From a checkpoint of a small image captioner: 4600 steps, 1.4 epochs.
Rows from block 3 of the image encoder, named by matrix and row number. Rows with one number belong to one neuron. Each number is 128 + 24 x the weight over its row's rms, rounded and kept within 0 to 255. All counts start at 0. Numbers have three digits each.
# fc1: MLP up (encoder.blocks.3.mlp.fc1.weight, 1024x256), inputs 128-255
# fc2: MLP down (encoder.blocks.3.mlp.fc2.weight, 256x1024, transposed), outputs 128-255
fc1.605:073128131104150100163129142091104149132197121070099099123120100115113142142153134118110129113134141130149125147152115160145111103174117145160157097112149143143122151200100135105117119112162135095106102154134122114121115139139129116115143116138118140144072088082105133124109133119143136115135165138145129152166138153149088106151122113084130126120162122131128138113125075122149146131101
fc1.606:152160150150130122122132107160139133112104195144125127148082169126141149111112114154123135064154154129146118163132107110154132141117096129155152124162151126102112117116136124164123117141131127159127154073156177152121125095141157145151114140112133081134175163137094143109026163123149166070082133142117128138120136133140125146160109106091095135159143112094132147155167083146134136123105
fc1.607:108123101097123142139127180110133191104134156149121146114144123124132094176155157087141107113160131086155164120117127150099137150100140120137167133096101126090111161120131140090118117120142150123160122156124128120086108131137119157096133127136090094138150136161125096126102126134162067099122153089156168130167114108126089093128086145127137162129144118125118127111146134160085127112125
fc1.608:118143160121136123115131113139150127127112153148132100141116130096145166095128090180115131086140095111142143148108130135113145144162148124132084139132137099148129151147111147104135147085074079135130148105111166116131149137093178123117169136105140143130142146066111111146141102134099129098132168127163112115155077125107120132129155082151073055121168175142147136095123091102132148150123
fc1.609:133124130145124126154212132142104125123144122151141111110135084105176121112107130110143136153127155110105184126119121102109165125159153102172131112107157134123115144097117150127143159117084142122145142147133139106116122105088128107116125137131111129121151101129141130109102104170137139135138086129152108141112103192059130172143165062138126151138180112110127120161143162113130145108128
fc1.610:087117098117133105115115094126058136098127132121154140120090148063105117151157114081104133119135128132114117096124116121169123113101113140155139095120155170119076123138118122124151152063123103127178120151142172144102162181144168102131158115133160151107081147148118177178115137139129161121135126127132116109162125133146124164117120156116130170129119145129172140166149127111135134116127
fc1.611:135114124124112198116112132070113082154136189125106145116080129150165127128156123094108121094178145130109167125132138163185176126136112134149111113108166121179113109123094108137144128129127123142111144134133126157142138123120162108122095126132128096110075108158116140122158060130114129141109154127079128106165168135098140114130121139140136125128130089123115129134115120123138145104132
fc1.612:140153137122145102127135095135104140151144113117126148104157177136109141122120096137189113119136101131099138151122143138126126136105137147114123145131107139137090146166109138138109111160092132151124145126145139124125139121108145154143134120092146118164139112137119108127112094110135088116150103159151022107149171128157121127156121103121103126168128136125113127109129103150128138091105
fc1.613:147172097125122145112110113186118125124107129108140115114148142122177131135180140142141107124116110150167105132083149142146181136120106108088115143098085165122173142127113095165116123114122143122116089124110118130148131101097143149154153143071084089112107072121163115147129184107129111155136124106157116135136092153173129138150125084134142121171129141128098160112136118121127136139139
fc1.614:105151140096124079116118177113101110149120172111122127114145141149129139126133130119142081100130145181094106138130101105120129119112137163123172139099109149129117097110111098118159093148111138089132102171133127161110147113159140124079093071112108136128138186148172122114079119103145126137146148182114161143153097095116119153138104155112114177098140123092129138144139131149105129122118
fc1.615:130115124117135169127107130082124150095098096171098122198104099092146125106122138121137130129118179098176140119179141110161101158107135136122103145148112121141101070131150177146128121133139150136126145114123139111123120161167119134123116107128108092128106124137120109112145128135147090112085121124104123167126187142147121120075089091116125143128118089156116134155139124093132176147123
fc1.616:119129150129093133125127141097121145095140110164175109097134121150113086113149128117103107131156122139147105131115148098172128141102154133137155145136130143126118157124143121132119126119164117049185126102148153164108121120166104147134130079136101122127104124114111135130156093150123151135083156176131115117135110111109167126087146120106161106107097131141069158149116140167113104196126
fc1.617:090125075098160138121049136187113116142127110127146109116115142106114105129125146146137119123070141113120153133159123109148139152146140159144114119106145124157113112098155107122177132139137153121154149101146132136143128126135146157153117141126072125160118178121142131136110109060114148105142119141128132131103070109138117138155145139095135133125134128125133143131107125111155117129141
fc1.618:138124117129096119114102154149112121140117121160163139114156109112140106123132113138148114191136149121170134116093117103118107125102142177114105121117134137151098129098142158124129142141166168111165145117114108171138109089086130140098131145136166113110134120118142175172162109136135144109154092129112137111109172117157134112098129122138167121134114111107108135137128134139147161097121
fc1.619:117135109105141134125132132140099086115138168126170157127116090158165116154127118113165130142190145131166109135123149147107143095123115135100154120096089110063126174141144058171147151130102153173139133102124122120120102113119116160110084181147101102139145127142105133119106156170122133158095098087101139132104144142160119155107159156140125129125131096130121116122155120128081107134109
fc1.620:095139152123139160143124137125113100145120114105122128124119147116136174131051097084117110107162128156117172134126118128124146167107141109119132139102105128133179149138118129105104118155124106134128120130129109143108145169126122112147134094088128075113150143150130123105104143087131115136129148134142124155167142102072142135150137135152146128123164121141152129138128179095083146142083
fc1.621:136118110155122175137078152148131127121133130118113106144111127137109160105136180155139133141098137184096185134092086106164148163176145123133091124135158147093125102124145113128093138147166137130136126137151165148156162120099121136139116175112104179132160117158094107174150106101135162124100147088153131126105140110151129117150131096091142133130100147090116127120169128143115095128135
fc1.622:146112126123134129151130108105126114136136149148103109141122127054159138119107104103102080114113131117133136135125137116137192094090129108092164121154112135136125163123140118121122112145134175111160117140120116151113101195161128082076084148093094142124105141137139153162186164112160107130137134126103122136153108141135099123140106133135113121126114161102121136098115109107128081097128
fc1.623:073096108108104104130144113150097059093097123145140130113102163093143128110159098149112121113124120133119145172119116120129147131199135136126118116120125137125149124109108109114146113141117151064126125112152130105092134124111085101110125130114079120133127155116110111153145145148159124117090146080137164146155128134109131093128131151092168122135095036129152126138139135133119114119135
fc1.624:107113150191124166108167133136138137140124131128148134107156111089135114113115153113133088119146159157107094143153106163090126129151078119137115121177165113148114132169116119165149115161139127126127079127121112098143140135175100102117102133125127085160142120164140130101115071138166089101125167140140148161127097134091103146175108112126126123090116154101089133126138124074165148166147
fc1.625:079083156131141140148142115139159132139133116150113175133108131162113140090133154097107111130160063100138147093165128105160146107136096120160147115128095132142092121151134194122152143111109140150124137126110082118129136115132137056109163144091073135167140143127164116128153099108080115117129124104130154127199133124148102075137139127126110126123133126125109103123158128131140131117152
fc1.626:130128127124120139129117097162122129112138174160109157108138156154133128141113133087138115148118129120153113140119115150116104117130159138147124101118143138091185109101109134110092075119096137114119116150104132117114095115102109116163113167124159105150114147113146148129123153139081149160131131140110158147102142163121105173140118151127099108125075150141138164102123165139097141087137
fc1.627:124120105147167143114114143121139104152128161096145057116183120174118119099110145074122091156127112139145109167138128128163149071148151152135133130164110101109109154119159162160129080097094118096128148116162154130119169155149131128135139130131143093107135121065141096129146130128115111075116126105162101135139079145160131194131135146130128142147182119129081109134123127172155135115126
fc1.628:158146162163131146138115126104124111106108158193123106124124086122101132121108166158157129157130145119163128123119163141115146128157140126104137081139172091067079132104095095154145084110130148123175160162182108176078140145105125144137166127126154131084146071124148127123174129117123097135096089129116152107079156113102132125091126099098106133128124111107086110118140107097080099107128
fc1.629:083116161115121149129138174195156106133152120148148106146135123126119127126172133120131137129146129121132113116176155111188144146149107118126129126125165139096127106172149134124113107164175144107118122133143135156100120126158135145111139157121146128091147100169101148121073117127144149168172146149107170118110130096113083122135151135106087153136124138079118092134138092167132115100078
fc1.630:114121158112121182134115133118126134142107151140138132157084111104105127173134139144119136160128148113156121125144120154101103115121152131162145108130100115161118145147115126119140121114172115114155116114101104150122183129138101086132072139128078123097110111108100148143129153128147110140126123132167125120137091134083104120100133145130159099073116086076131157106170124097133093142070
fc1.631:095084111150152141148135101135122143149116147087162137136134135114098157152134138131112116109142115171130112138111133131128125139150125143098129141126135108125138122117073142052162140125149111134133141123117157135131119194137129134121108127104143183085084108138068148094115121100143146097098101124145134135126082126130145168144123148128122126136089134111149130128150148116175144181086
fc1.632:151127157121158156118121097169127143135127159092153117166104145113118124136126136123080110102146133123116074175119179131109117119095137091119139163131133132111099071142121110122134155167074119116119145140167111105087110152109126113087117148124129127138145119138117119139127120113101120124141125108127096095167119133115137211141113112144108146085092152154158119158159070124118143119120
fc1.633:090104133114139120143161110129130171116090105113117124109110104155123119082154135050134129136114112110134163142145143104130094097108151122157126105143146120147148167140147176131155187108128188176158110129107139097146153162115132123145120109158124143110148128137115112126159171162143122151149082104168122118093144117119121146152121135158102133094084109083121101101127156138097098105147
fc1.634:116131153164150091158093147202133166132124095128141119108147113094053120158120088147140116127111161157098160148103149102148130145094135127105120114163135177110132123110140141101090122135116147127107162111116132090144139156134128153198150159144143127137105134132151114142084097122094125135109137128142094168148083105123107135157104104149104153110114131164101153163138105125119110152113
fc1.635:121096116099105152109068123130141154120198112100178107124144146148120128133114115123132088145147119133149145133166095118123089121138127120113126099120140130111163129118116159102162089136116149131145114162120123116098117126169142171136143121117125092133179102119101152170096078054130166118137118158142156159128089111137123118141105100115110127171163149085105118119114150134128100107097
fc1.636:126137106079138175154164118159130109108082134140107118100130132124138132144153117123129167139116136121111118140071127121154129080119104102117106168112172165143106145130178095134138115138107134162131151157149111162100147154124140173132171119134145122131182136128130140116131075123139140166149150141096110137126140127126142095095111172113170163125105142127145167200083149161099138096126
fc1.637:173130108114147129103202125110117156153136131111139113095147103136147113143157119191122068135117103140108115141171117147138118113128108095149155099130115088129095170103149154134132112108113128155189109159099119133088121087144103095133121117136111116116144156141146104124170130109170123070144131132121094119164108086126138130126117159147101155123119163154129131165142119151125094129137
fc1.638:116123137112109140107118155126130131124133091113112124121113174099121143140134157147155102131133134160138093119106083146090116152164137150123078092111094135155135116148161158167147148114029135077146123164103171142114130152138147076091118125081107109130122173139113122075168117145162138135144149135150175156120140139130114134130158108100115145128109109118143148107129113097091132125096
fc1.639:132127122132128124145125143163094120131060125124112097116146095123112106112116137116120120152123156155156106124127078144092092144172143095191116111122145107144126130142129123123215126109091128121147119102119131122127119108122122111145133122130146135133138126111095113126155118100111133127137149116140181095101133130077100188112113139133126154113151115099121113107105124137161134177159
fc1.640:146131104155123150107105099117130101103148110105123121114098142152151124167116101105090130149124118108127123116157130138117162142153116147114142144113114146138061081128110111129124143120140146108189094141136134100133118094162138121119122144136137119154142132144141131136121156107140137139097171107130135115145157175134134123137131138152129142149105149105115160138105132111095093128138
fc1.641:124109089091110142127137151112139093113104147122151129111123153123176137174153157138139141157143154128103094134128162129150121095105143145105141138115149105140094119092168099116158131150121128131129132134133126173118112111161114124106146141119143162155117136203121168142078141139158131158131083148107184133099181103193156142124140137127146167116168059130124081137112098116109104129152
fc1.642:101144169126078156139118114123167216142127104121134113086133118182095093183127157129123154133132186136124082097117120124137129131099110105152135149156159143107135096170100118073107152126133149116162146133129144119139127144129092152140148144143091148139148102138135082107165157201112115106145126165126111107122086113136125104117150124129102113130130159143115143091103158161144129163105
fc1.643:152126104106125120133156120105118134118085091102115107107116083128164113118114120147135110130125128080118118153144150100149085122136087073106077076079123126135102178112132120114116122185187139172113157102100130105094119154129110134118121093107125108144119133152131123116100123099122099140088122115136136107152095129107138147152130132114167155142161162144079172114118135110130139117148
fc1.644:102105147126123114112056159163132161140162148132114121130103137110134156156092125114155123127127171132173142096145119131116099149116121159150134118095136074096119124123153139119167145125154110137112160135127112091146116131127137148139132102148124159192159138124121096110133147137155155153099134166125127132092131137175132082149109128145132057147105139130112149124147118128135121192066
fc1.645:159122083125093116112162116142126153093137171084172188115148087120167124146085111135121112135159134167110081157124118149146171147173145116139127120131149126149135111161114069151095118108115085153099135108140121128067125151163102091146126122112103127134116149142083124125150126143143120076116122141061126137143154136141111141140159147100139153138134092130122102136084114138100081130116
fc1.646:159129126123127124122128113097107122134125102114101138172153110092131147105130116119143136190157100112160132132135145132135136145095097125123111129157123105146153110095144124187129121149163105156138130128118147154126140109129128165150176150079145127103115120101119116158083101114165120141130184115127124135126143113145111120125131133144110114117137152155176136130154153116109122101109
fc1.647:122123156128153110095114135103156144107118137169094134089120142097134115176141128127119153111088161143132132115119118168117138149119178133141161111127120119144128145140123137123181131108086147058106151126148125151092106127129096131106122111121096055122120114102104127108138119106078153160112164074117152124150139090179122158150119139145123109105130113077126081128138115158089128127149
fc1.648:155146125128122051117161111132182098138119136181157096115159142138143131128147124173127108134105117096100152109127112130124122136132157122106135105139104108117142145137178131118133137135142133116156178103158158122136109127109137093120156128134133099137097158095151132110099109148125159132116140062104099104104162140125137159134155151140142068186112139099118093170127112104131133131153
fc1.649:109126110121122160146125104119134104133140133133144138160177159124153107161125141120132131153100129122138120129163158146136170162141144150100121153149097150115117143182150107136112141119110150162116143131084128125054139153125116152107126105139111133122095159127124113143175148103101167135165142156168208117130107123087100139120089139148136130125145118111144125153144154106110096107095
fc1.650:114111137135129148129125144100117133128084110161092122106179145112167131128146137129087124122119163104116132138146127110121117104081108139139147105128122171115146035134145120111148084124143159132141098149166126130100146113144159119117104146097133112138123114156107120130120112149140134145106139107140131096176128135121149130136145124137140171116125108128124156138142134129135117112147
fc1.651:145148166122181120146171078151161157130107105108130106095139170150154110124096172116153109131127094115102191130106176136115148133121114152139133138150081122112164165131144151123147103147104185126100110116087133134150071119136135174119125106131136141120073146140149120121129154126117120169131121115162091123105142141128139100152123150131133123159157141111151109104088124158132110094156
fc1.652:136150139116140135135111104147119136146123114187150154153153171119141157133134166157162115143135201120115120141141136131123135132108123117160132136129116130116126108106122127132102167139086133123142167120156129112170122117121149143113146104163122129151129129147134182100094084107142142121115111129133172120183126093094139128110151149133075150150132118084143113116157146121106121178125
fc1.653:120125130125133110145131091145109180120089149138117115135147102127110146155160126098128154130112122168127158114163128116105108142096143092105101141126194121098144131139118101112180162125162142124110130134141132104116117139158145131167160121070074160113142102090130131130115107134098128115114150129129140173155149125136126105141107099157120125117116185118109128116155170168122121169159
fc1.654:147144156098134143126165126163137115113174111169160110155096134095145123141103158107151145139160162133075113111148104119146135166123141107135154130138089121141142085147135152118140123131158114091155121104184123141166160158126115056102121124149123130138127128080110137129113159102108105138111136189117111089121114113120159138130150115100164157136117113116136128123149124156085114063123
fc1.655:121152149128133135134101193132160150123141120109170114104128131128141165100140145119154127093142104115126124150139155157089091098165120166104108121148104168138177130153129132119129096155143164115106149097123104135150139177107123141181138120165108096153133116118111132150140128094150096106125121109115143138130154133120129112146112116142118120118159139138075112105121134135156093113128
fc1.656:146129130092119107148129128139091095100081128154111130147123136140153143117169164146111147146135137149138131134092126122165150092079126095091091106103104152136160085160157104128127110083097124110131163072105130127142126140132091110138073087123117126136097154114172107152126094131106085111131124107145175138123184145112156116105139182134150110121127123114141124086139138109145106155117
fc1.657:112122097072124083113104138142144154120145089146160102144169152203092125089170112161177152148119137169151158135123127094162126139110104141142089087175100137160115094162140122105122138116086121095094135142125128156135162131126130153149144077127134122158104123112154134134128105167108120168113138155106088108162115081108142122116108077113160157117133128114151086153117132171133147104094
fc2.605:141125109125149136112109107122086093144089114095151140138131142173122131097125136153176118141137187076033103104141107134152147112129117093127067153119103108100115096078165138139149125126130147131128154102139136147148125106126131091134124096129144081135181125125145142135118130129109125162118105149146123137148105115103176124110114117168125099116111121143153157109109153119114107132154
fc2.606:113130122104123118134154128107146104176122131125158169114155124138149104126183134114141140140134150122152118110136159149078112083093149122117107133121119112092156126165090129086126119174141131094131173128131134146143142157134140148139192125114105173117061118133121145129166129117151131161108153138140104127122128120132112147069135108155127132120113148158143100117109117078142104151147
fc2.607:123081101152082108103120097120135082113145131129132110148143139145147150117168125069170120085125099135121135106129143135148135135115140172139129077139115139113180148140139110140138118118126145151149117153127127125126136142078140132115111103136163141118100143109113169143140078129157132146127137130123108126127148169096163133151134119146139098152149119072115097103108099100148164170131
fc2.608:117097111111149148122117078168115133147110112090129144138065118106108120144138138080150101179120138152124105116130075130103124117125109177133123119140130156086070139171125180100138124156158099136148106141161161132124092073154113118111138136122115127183121094107148117099124166103113111106139119141082118138141118114150138074131120126125154149124174139061134099113126205133140133127136
fc2.609:142118132130133114110085125154160136139106119118170133125083164161088130137131108131153081110142147104159079146129155106161120121113148133106114103126118155111113128104111081081175162144165072129122083131110140128150137139124133116112115141126112141123135121092072116152121141093129142184127172125123135093126155109132122134137132140141089140109113122128171155137139128157149153103102
fc2.610:118106157108113140115141155123124141119114113129119143129101131140124156134099126179122118105138095139152125127132109072091147161105156131086129165131145130161152116135113162087107138155121134153151124167147122114140115086196127113124167119144112093159166147121133099092131141092132064143111158137112136133115116124125171172113160127132109138125111151134096075124116110129121150142149
fc2.611:153120117159134137130131160127122087102135082169164108115133117137144116171136087112163111126134186109128141094142140097120168129102118124143128114124127199106109158134129122164134129176116129106159150098109106119115120150145134115153126130086120144074063141110149146155161140144089183114121119103161145101143107112129090113158122134117109134111121156185142132137169145134073148140125
fc2.612:116113113105143125114108154139141127138130122103123074139130143114107104147141105077103137143128125136119139127111095114072151159142120135114112151139127123126128106125134131143141148186168098163137084089096141053100105119181145067136120083108130126113114081118125147066161094187081139151127135143123158129108070142142125145098125129149165105116137119109114147149119134079132113133192
fc2.613:120124144145173157111149162044115132156121102117117174120097111146107162132084125127112134146103101136161176114118117140150105124122146125123102111157167119168134116118111123097117132165144106142118196132138162135148121149129129094142080116129115142144170155109098105132189106119095161087129117157082127144132149079112155148125164170072109138115144076150122137132113143117118155143112
fc2.614:145103112178138122133121108139157137116150100104114156109138112138134105140141112100136145119161170117150167109151123101129096148102125128106071121118163103145109110147129150094128157128181118130156059144134128107130143131130130131107170131113104130140151128087100106127120156104132092123121144150152120125118110137104104126135129144128129138150099132093102104113116090165120146145111
fc2.615:117124114150185108169122094140145137114142119145135114124061126110132140140163145177104181110086132176120098164142145126111119121140098125154146144141146107106162129127164081138119131161119157133122115130132107145156124120164117143151108143144200144141188098130103134114109106115093120139147119091157118120102138095123173183145140114108094104128133115118147120106115102161109141133152
fc2.616:110122109097147129160116128140120168132114148116123135132142137104123117141136160150154116122112114085070105150131157151083126120187085085103075146147106116138168116114142127171156139121079164138159140150114125136164170138100116177173129114110113092114148077144134132104117125150128110090139110122134113137118136125159105144125139167126123153146103101093144155092146131128125151122162
fc2.617:147101145133108145109155107105168126075126128103122090117136120115167109134101134127139149115142177118133049086127153137133118090154148110121143137133171142072115138151136136116126124116148157199134129113085117086122124157118131099138162082184120114103125104125100096112174151128133120157101112171149156084109127101151142073087123119133159140131101162095112099100115102122126112131152
fc2.618:080147093158121137139132109113177130136127162121111110115096093151098145107099157187120131096107117122136133123140136156131153135154142136116151157147127147116162142121135085139099128144084106153144139148154155089170128143131146130189097151149116145178110101105154078123093162113130144157113136135085117101115106129098144114191072173143125184132140097127123091114137107120125132140108
fc2.619:151102137124133127134137149093155105144133105104082100178100131125102154132138175160131124100105154131068153121133119134142111127103142129107117141137111116121127059161132110079148126149124101113172127117127125113137130135170155156164126117126164144132099105126149181114157106141130141150134121114128155121104136099096060114113081129132154139115123130117129091173109138156155092097149
fc2.620:135127104090090167113105123129097170108131124160109115126142122146139128119157168155107179099158118104192099135165104143102068120090129151119104133110132133103069167139117133190146108122148124080153116174137129118133093144094153152110107116161114177134118122137153137108097130118125122094140157110148114172123158105138122151176119101102084138126124077128156127137124117128146135146150
fc2.621:171084090163152187114111093083126098144093107127117122132132128133123154115135106147137114159161130129148115101117151128128152106140095143142108106150127113173127114154139149124135094128113131129160151115085160115090112122123130129125062176111142109147114118148115181109144117078171116105176147127122073105107129122129137147082148140132137107125067129181130128150133126116123085118145
fc2.622:115102142153139142104148169113133147138139135142113112137161175163117146134139127122126137109130128132108109143125123125075120119160083165148166122132106086117149145116118131141125098106140139145147137133101104129145125129085133106136115126116208121100116156141110172141121140155126148106134123140134145122097143122079078108113160129092153135120135152197133099143174138134154136115153
fc2.623:141120108083145153147163146156141146136148100123118159137137119128113150113134073188128164167131135136128110130085095133130110073063180139135141128112153182122095109119069134109155175097124123149144132122050129148123136118130137149132162138111145102126075129137140149140100131146125130163109129116110128142121147120127114165121110130114094139132130137124142150113144124079098105103106
fc2.624:134119086124122134154123114152127110116131129176067115119086101167119093101138122139121113099130142105127180164091137110139159126152175132130172102090105149119127138139142143115152090103147165103113085153127137162129151133132154159114114119171143151117145089093144155101115177122135132138113116099053100131106140118124167100109130135123114101159121139154140119129092115142120132098122
fc2.625:132132137150132147135110079182147128135120167117128057127145096152123119110117120146117142086154122092138085148149102138144142118133142095135144125125140165115182141142143114112149112110137086103142148098114154108147123142174143127136127135109189095136120061086099138094087133185138103124109121105141102116122135128113099153120158146159139081130107150131118166131126120121186150122081
fc2.626:126122155141181069141169178097151144150144129134149124100098100111162109119131092130133135109139128121175114091122121153126124122140128130070161158132112146131114181121149127137127168132060111144151119134143141151119129122121156148103128102110123152197139123113138147145149122098135107089120117105143098141128140113110185061134100109098130132136124125136138107131124156119151140153122
fc2.627:150120135141142144088089094141103154147086090173108131127119124116134141117180132185145185123095087137072172113122091132110122125167139155137109116109092143177152121106131123134100143159154191143111086174153166152185112101148150123096158124160125126124090101172116153089118132128123099160135089142124152080137144129135153118163132144103136120128120163167132107140142133124110134101085
fc2.628:140123108151158090118138138130159078114120125117105128120149102124114134145125153144150102088128100163109145159149135117117148131124110113141113099128096098168161137143117112095139178118130111108093166157149116116107121126137113112142128112125118135142154058098134127106127090091152149163124096100109149122105145114119128176123114158198115126106086127119160133168141102111120156130134
fc2.629:122089140140162134182145047121112144092104146137113110097096110118075143119127188121139154117169078110103133150099095102100129073130134138105118116095156144106112134101139149090134149094098124159136138116111141123130138130123132141137153139108148121132128116107156144134123129151096120140112095132151142124143125132106137107184096103150157153128174137144079163143154152098105122120114
fc2.630:134121139153141131139128102156143075115110142077102150116130160126138152122141099127109139162169083116081178118118115080150119153100104106141072156119170090106149131110162146134105118103124188137089165127126133102114152123103141134121130126106122099123164102125126096159130147119120148137091102166143116107134126169148139146135113124146134164145130133133143106139122142149149103138120
fc2.631:090122117078151108138108153163120137104117089146114114096133147133124108142071117145153109112184141096070120135095095149128075112124133128148130139129108121123096156122191132141116125137176138140108127103120123099121104111100115126124106135119099088128127096074130118115174135117086122153145126139091095183094116125132165168135108145130112112101117207105111126116134137093149138142101
fc2.632:130140149103167107130145144128118162146124178157134135141124152118130141163131109140138139116153142133119127094088123068123122114158129127133110124105116125144147153126053099145160146114147120156139137114104156127179117136165133150148096101168136108114121154118122164127117088137164121107110163145116100132147161108138091139143181124167122104115127149107089102113115146168149134142067
fc2.633:138110117117104096122141118094100149109141143157129109121155135160090152200120131146166127141121122150110100140116164142117145130113124143124170133124141130165147118100133151141119188123140112140184121121070105119106120141120155110119168130124091125137102129156134161162177077136151072136117119130124137073092137121108189122151161133119167124110141102128138135141130087133150147091110
fc2.634:155133145147162139116142088181119151113132149127132092168128124124096126139137141117138111114099164146114135108139117092083081104116121137144111140142136090142101135147122110154120113160141121109130129138128165121146154136146148130089146120125126148137157114159135129131076110155089120055103134139119152149115156126111081105101117154086120119080170131125110118113143107145115126134130
fc2.635:112138113138165058149148110132124108134100186128112123093097112132058134085155197074167073127104146127151140101142159146119128154072102133132169149118127160138169164136123093149107146099171163165104125159098152131119104125127141098109132119112115092109162147143131122094149144135118088146145168111114137096127134138149073154139139102154137126161120083141130124155142101138152114124139
fc2.636:137159111123173081102131132122149138121129116135160117129119123132143099093141134154134159157141124140152118100156137125123128120105158139114127150142122098126122085100132069093125139163168168144154141156154147119107108065157144129132170167088145131121133159161129083102092099133125120138127122134184126130107192184117137164146130114151145141135123105159078126130132128106159119117128
fc2.637:113166138110103103143075104128115135167161151152082154145115119137157133111133081133127139132142130077088155136133102071120141150133124144134163145135138169151119088178141128101084105143152124156165126082136106064158101122175114101141138131133138145136151113108161196139085140120085108133116140175138134133094156174140076114085115125096142134147160094162158175133113132151127160123177
fc2.638:182137110117078141110198156136137109112123130132133162137129140120125118139113134097163134131121121109159120116145133160155118127101140104126140101124129114106133103141171121117164129120135106131145117098122108097148171113145139144166142143109116114100155092127134120110104132148154158087131150143096149129112097117107123105130123107118140119115104125168143147097141152135171100130134
fc2.639:134083103117137149101113153094136173185112122149166105130118213094101100134120114119116144110119146066092143161134112142123129154138067116153135101152129087131124159112112157166152101121150110136137121132127129130106160117180138101123146120091126148152136116129165174113147120177124092171167079120124123118139095181163137124133124166093146101113126135123109132120142147107153118119128
fc2.640:156143128132152121204126173123137105136159159176098077125094135099119135123094125131129099109130105137151106129126113113118195142123170136100140107116121119094126130156148115122130108125153117123115148130119125154102176127146155146104121107160111141132156093136141167093132125166177151151183070150103087134133119113090116102113114141144121171132111135144120084114132097153165121142100
fc2.641:146129141110155140109154143157131079142152122140096120132097151114116178126162126134131142127181146102117134146132139143157139151134126124138087091135109133141157127146107109140113117145107088098106116132127159081129144140086110163103127132153133125106103116096170095153093080109104138101106095097147122144186114133102119127153142167165126111096135131121121127152151119155103121123137
fc2.642:119136123141140129153088125115148080086123148122115079121092108104121156118125150129169102100133113164166137136139124158121161109122123117108093142097108135105129141136132098153130139131147104166084135135129129150136135133114123075100149101100158156132102082108129168146099079065126119140134098175149127139126129153136187124122133167129132136118112166149114099128117170111157148151111
fc2.643:099136098139121107119100133173123104098175137143094088139131134154163147088200141113119147091157107135074122147141126141151193148107132098097142149136138125148126110126125136105118165107116097153138099109085129133145168102143122110137122129135112159119124135109147173152136148175180094135138116073143131135186114140115103121107126115129096133109116078090195126099139139148115132129124
fc2.644:127169136103143138132134128091128133172094077148103142113117096134124122148125142152149120097133134159165079112122145108136144092155152080115096118148084143129189149115124119122144138112115119119144116131097104166143137104108128097146120160129109134139124081131140139129145133119154145143134086134085138149103132108088111138127150114123144195135107105138205145122133149098114149125185
fc2.645:116139126082145112138118108129135146106133083171137064149144127131149121092171154145148165106167132139126113095164141120133111130133140149134152203122143122122145157108172143081155140111107140147142145132056101101135156124115126114143183142067179116132122121172179120138127136083150111157149149136098137116112135121104176142123141111129105133159140159145131121119149135120118134113092
fc2.646:106159133113147114125129165145109133095088124126147156137138146147182117142139110139103127141099115120175164095160101139106130131130164140160144185135084131123104137138108148140151133135133152154090156141116112094089147114111136160131126097160128131150146164164141146148153134121129105072147101108156129151119094143149163108167145097111141170130125106132094085111083139128064126126130
fc2.647:103125087140099152148135134089136156133120126173122143129119177148119145107138085146168099140139124188124141138099130132157135131109124123134132151113114134117121129122097148127124132151156141160128089156107153066127156112141139084126128145162156212110100125170163152128123172146116160108115067122113127160105125128109153136166147162060136144156139136163134160120140126130143193131139
fc2.648:105135102156113140146121119108157138133112194076107140144102140167114133165129150148136116142095123153133093099124142107091131105163084176087139111114134100148136147119103089172120110154121121108148156185129133108114097122139118154136084122120142149129136107121146125146134136135120140109108107145124126146131138139075139174109133063112081119130166152141163119137099130165141118135108
fc2.649:110108132146145086114128112137084164081146151112098122130101120110153098108147111118110092114139128126151144106107165110122121121140118136153179142133147144095099160080117115126128142123121132140100100158150122098112110145128143164103094172147128144123156114168104106112144095108146140118098163128106090114131117129145114177150112145118103100121097119148098124130133088144092180111114
fc2.650:098135115128199127116144118101132162114140114129140072117102120150107136148122100116159141128115132126143138144127116153147152169185146145086137140127128097107131134118137127122119111164119109155099127132018153154138135196125138127115090095090132116161077120094122171116123119123147133121116062148141119132140143149144147152095110143136159135158156116152103116103153138099159124126173
fc2.651:137126134180136145128106145129171197117162142120136119109149152115097129117151141181119134130206145154154112163198147119124149102147110159130103144122113151130157105130140127131089125129142125156102114116122185098090129098102086131115145146075161086105100119099072135119144090118117128115161152157116139132105171130170141127121137145182111105134106125148150135117149129085119101188117
fc2.652:121135143145119134121122132139136175122174150087126141125097137122145123109163120095102132131115119147126160151123143123109141142135136136120142112126117187124128112076126137117148168107195145155091129142105122159120173111148139138164082167109132089181121166123108136168184176175164126164120118136098096123108124142137138123121104154118119130098118160140131135121131136139135119091101
fc2.653:076133124119125107111095174086141125133119134090106154098152129118124133127075140122143130115151094112093101134126111112163121120152121157113168172121109158115093110164113140135105127088114115109142093137129140147124141130133147140130098127177134130137077162111144111140151086124113116122116145144093121138124108110067157115148137136107154096117114102124140168091096131148128121139148
fc2.654:134085111130088134087148105120146128133100154111106129117142124142102135119167104132123111106146069123147134153137124149145121076149119085127132148130170125102164144165120109098121104101095090100122119109111169137103082143156129144114134154139084102127157128127121166106093132150128134142109100114162063167115135104170123146129118152127076126125129112181122148185124130055140144142166
fc2.655:124124151122171123162150063129099123149125169125154109103150176142139111163115134107132140135116131163141133107128094155111121140117166124163116110132117145136107114128141113163101121102136116109124169123126131155093161124132115144123128157117138152091133170143120104109093146124127097138133119120110086148138108144135122084100147182112142107140104111168106146113174127124126126074080
fc2.656:128142145140107126171147173107114143179123129143097118130133144171119127156125080093153118160140139118084174128102128145176137142105145172145150110123087128130119171132065100170113113144133147151108163167142080173109147123130132106158132144136160139141159108124110105117126129165113119134128110089126108151129076120143127068154098127079090165144131121145143170124165101086092124133142
fc2.657:114133131123124102159190114106106150115134160194151106147129146111112138143132146147117094079111110158142129097103178127107144152097194113118145086100099151139080134103155068173134091114102145123157113104136129144123121152115151129146128129147149117130108103109088108132148141117129124129082132127112189156144139127141091162114142162092101123126154141110060102131098121145079099061115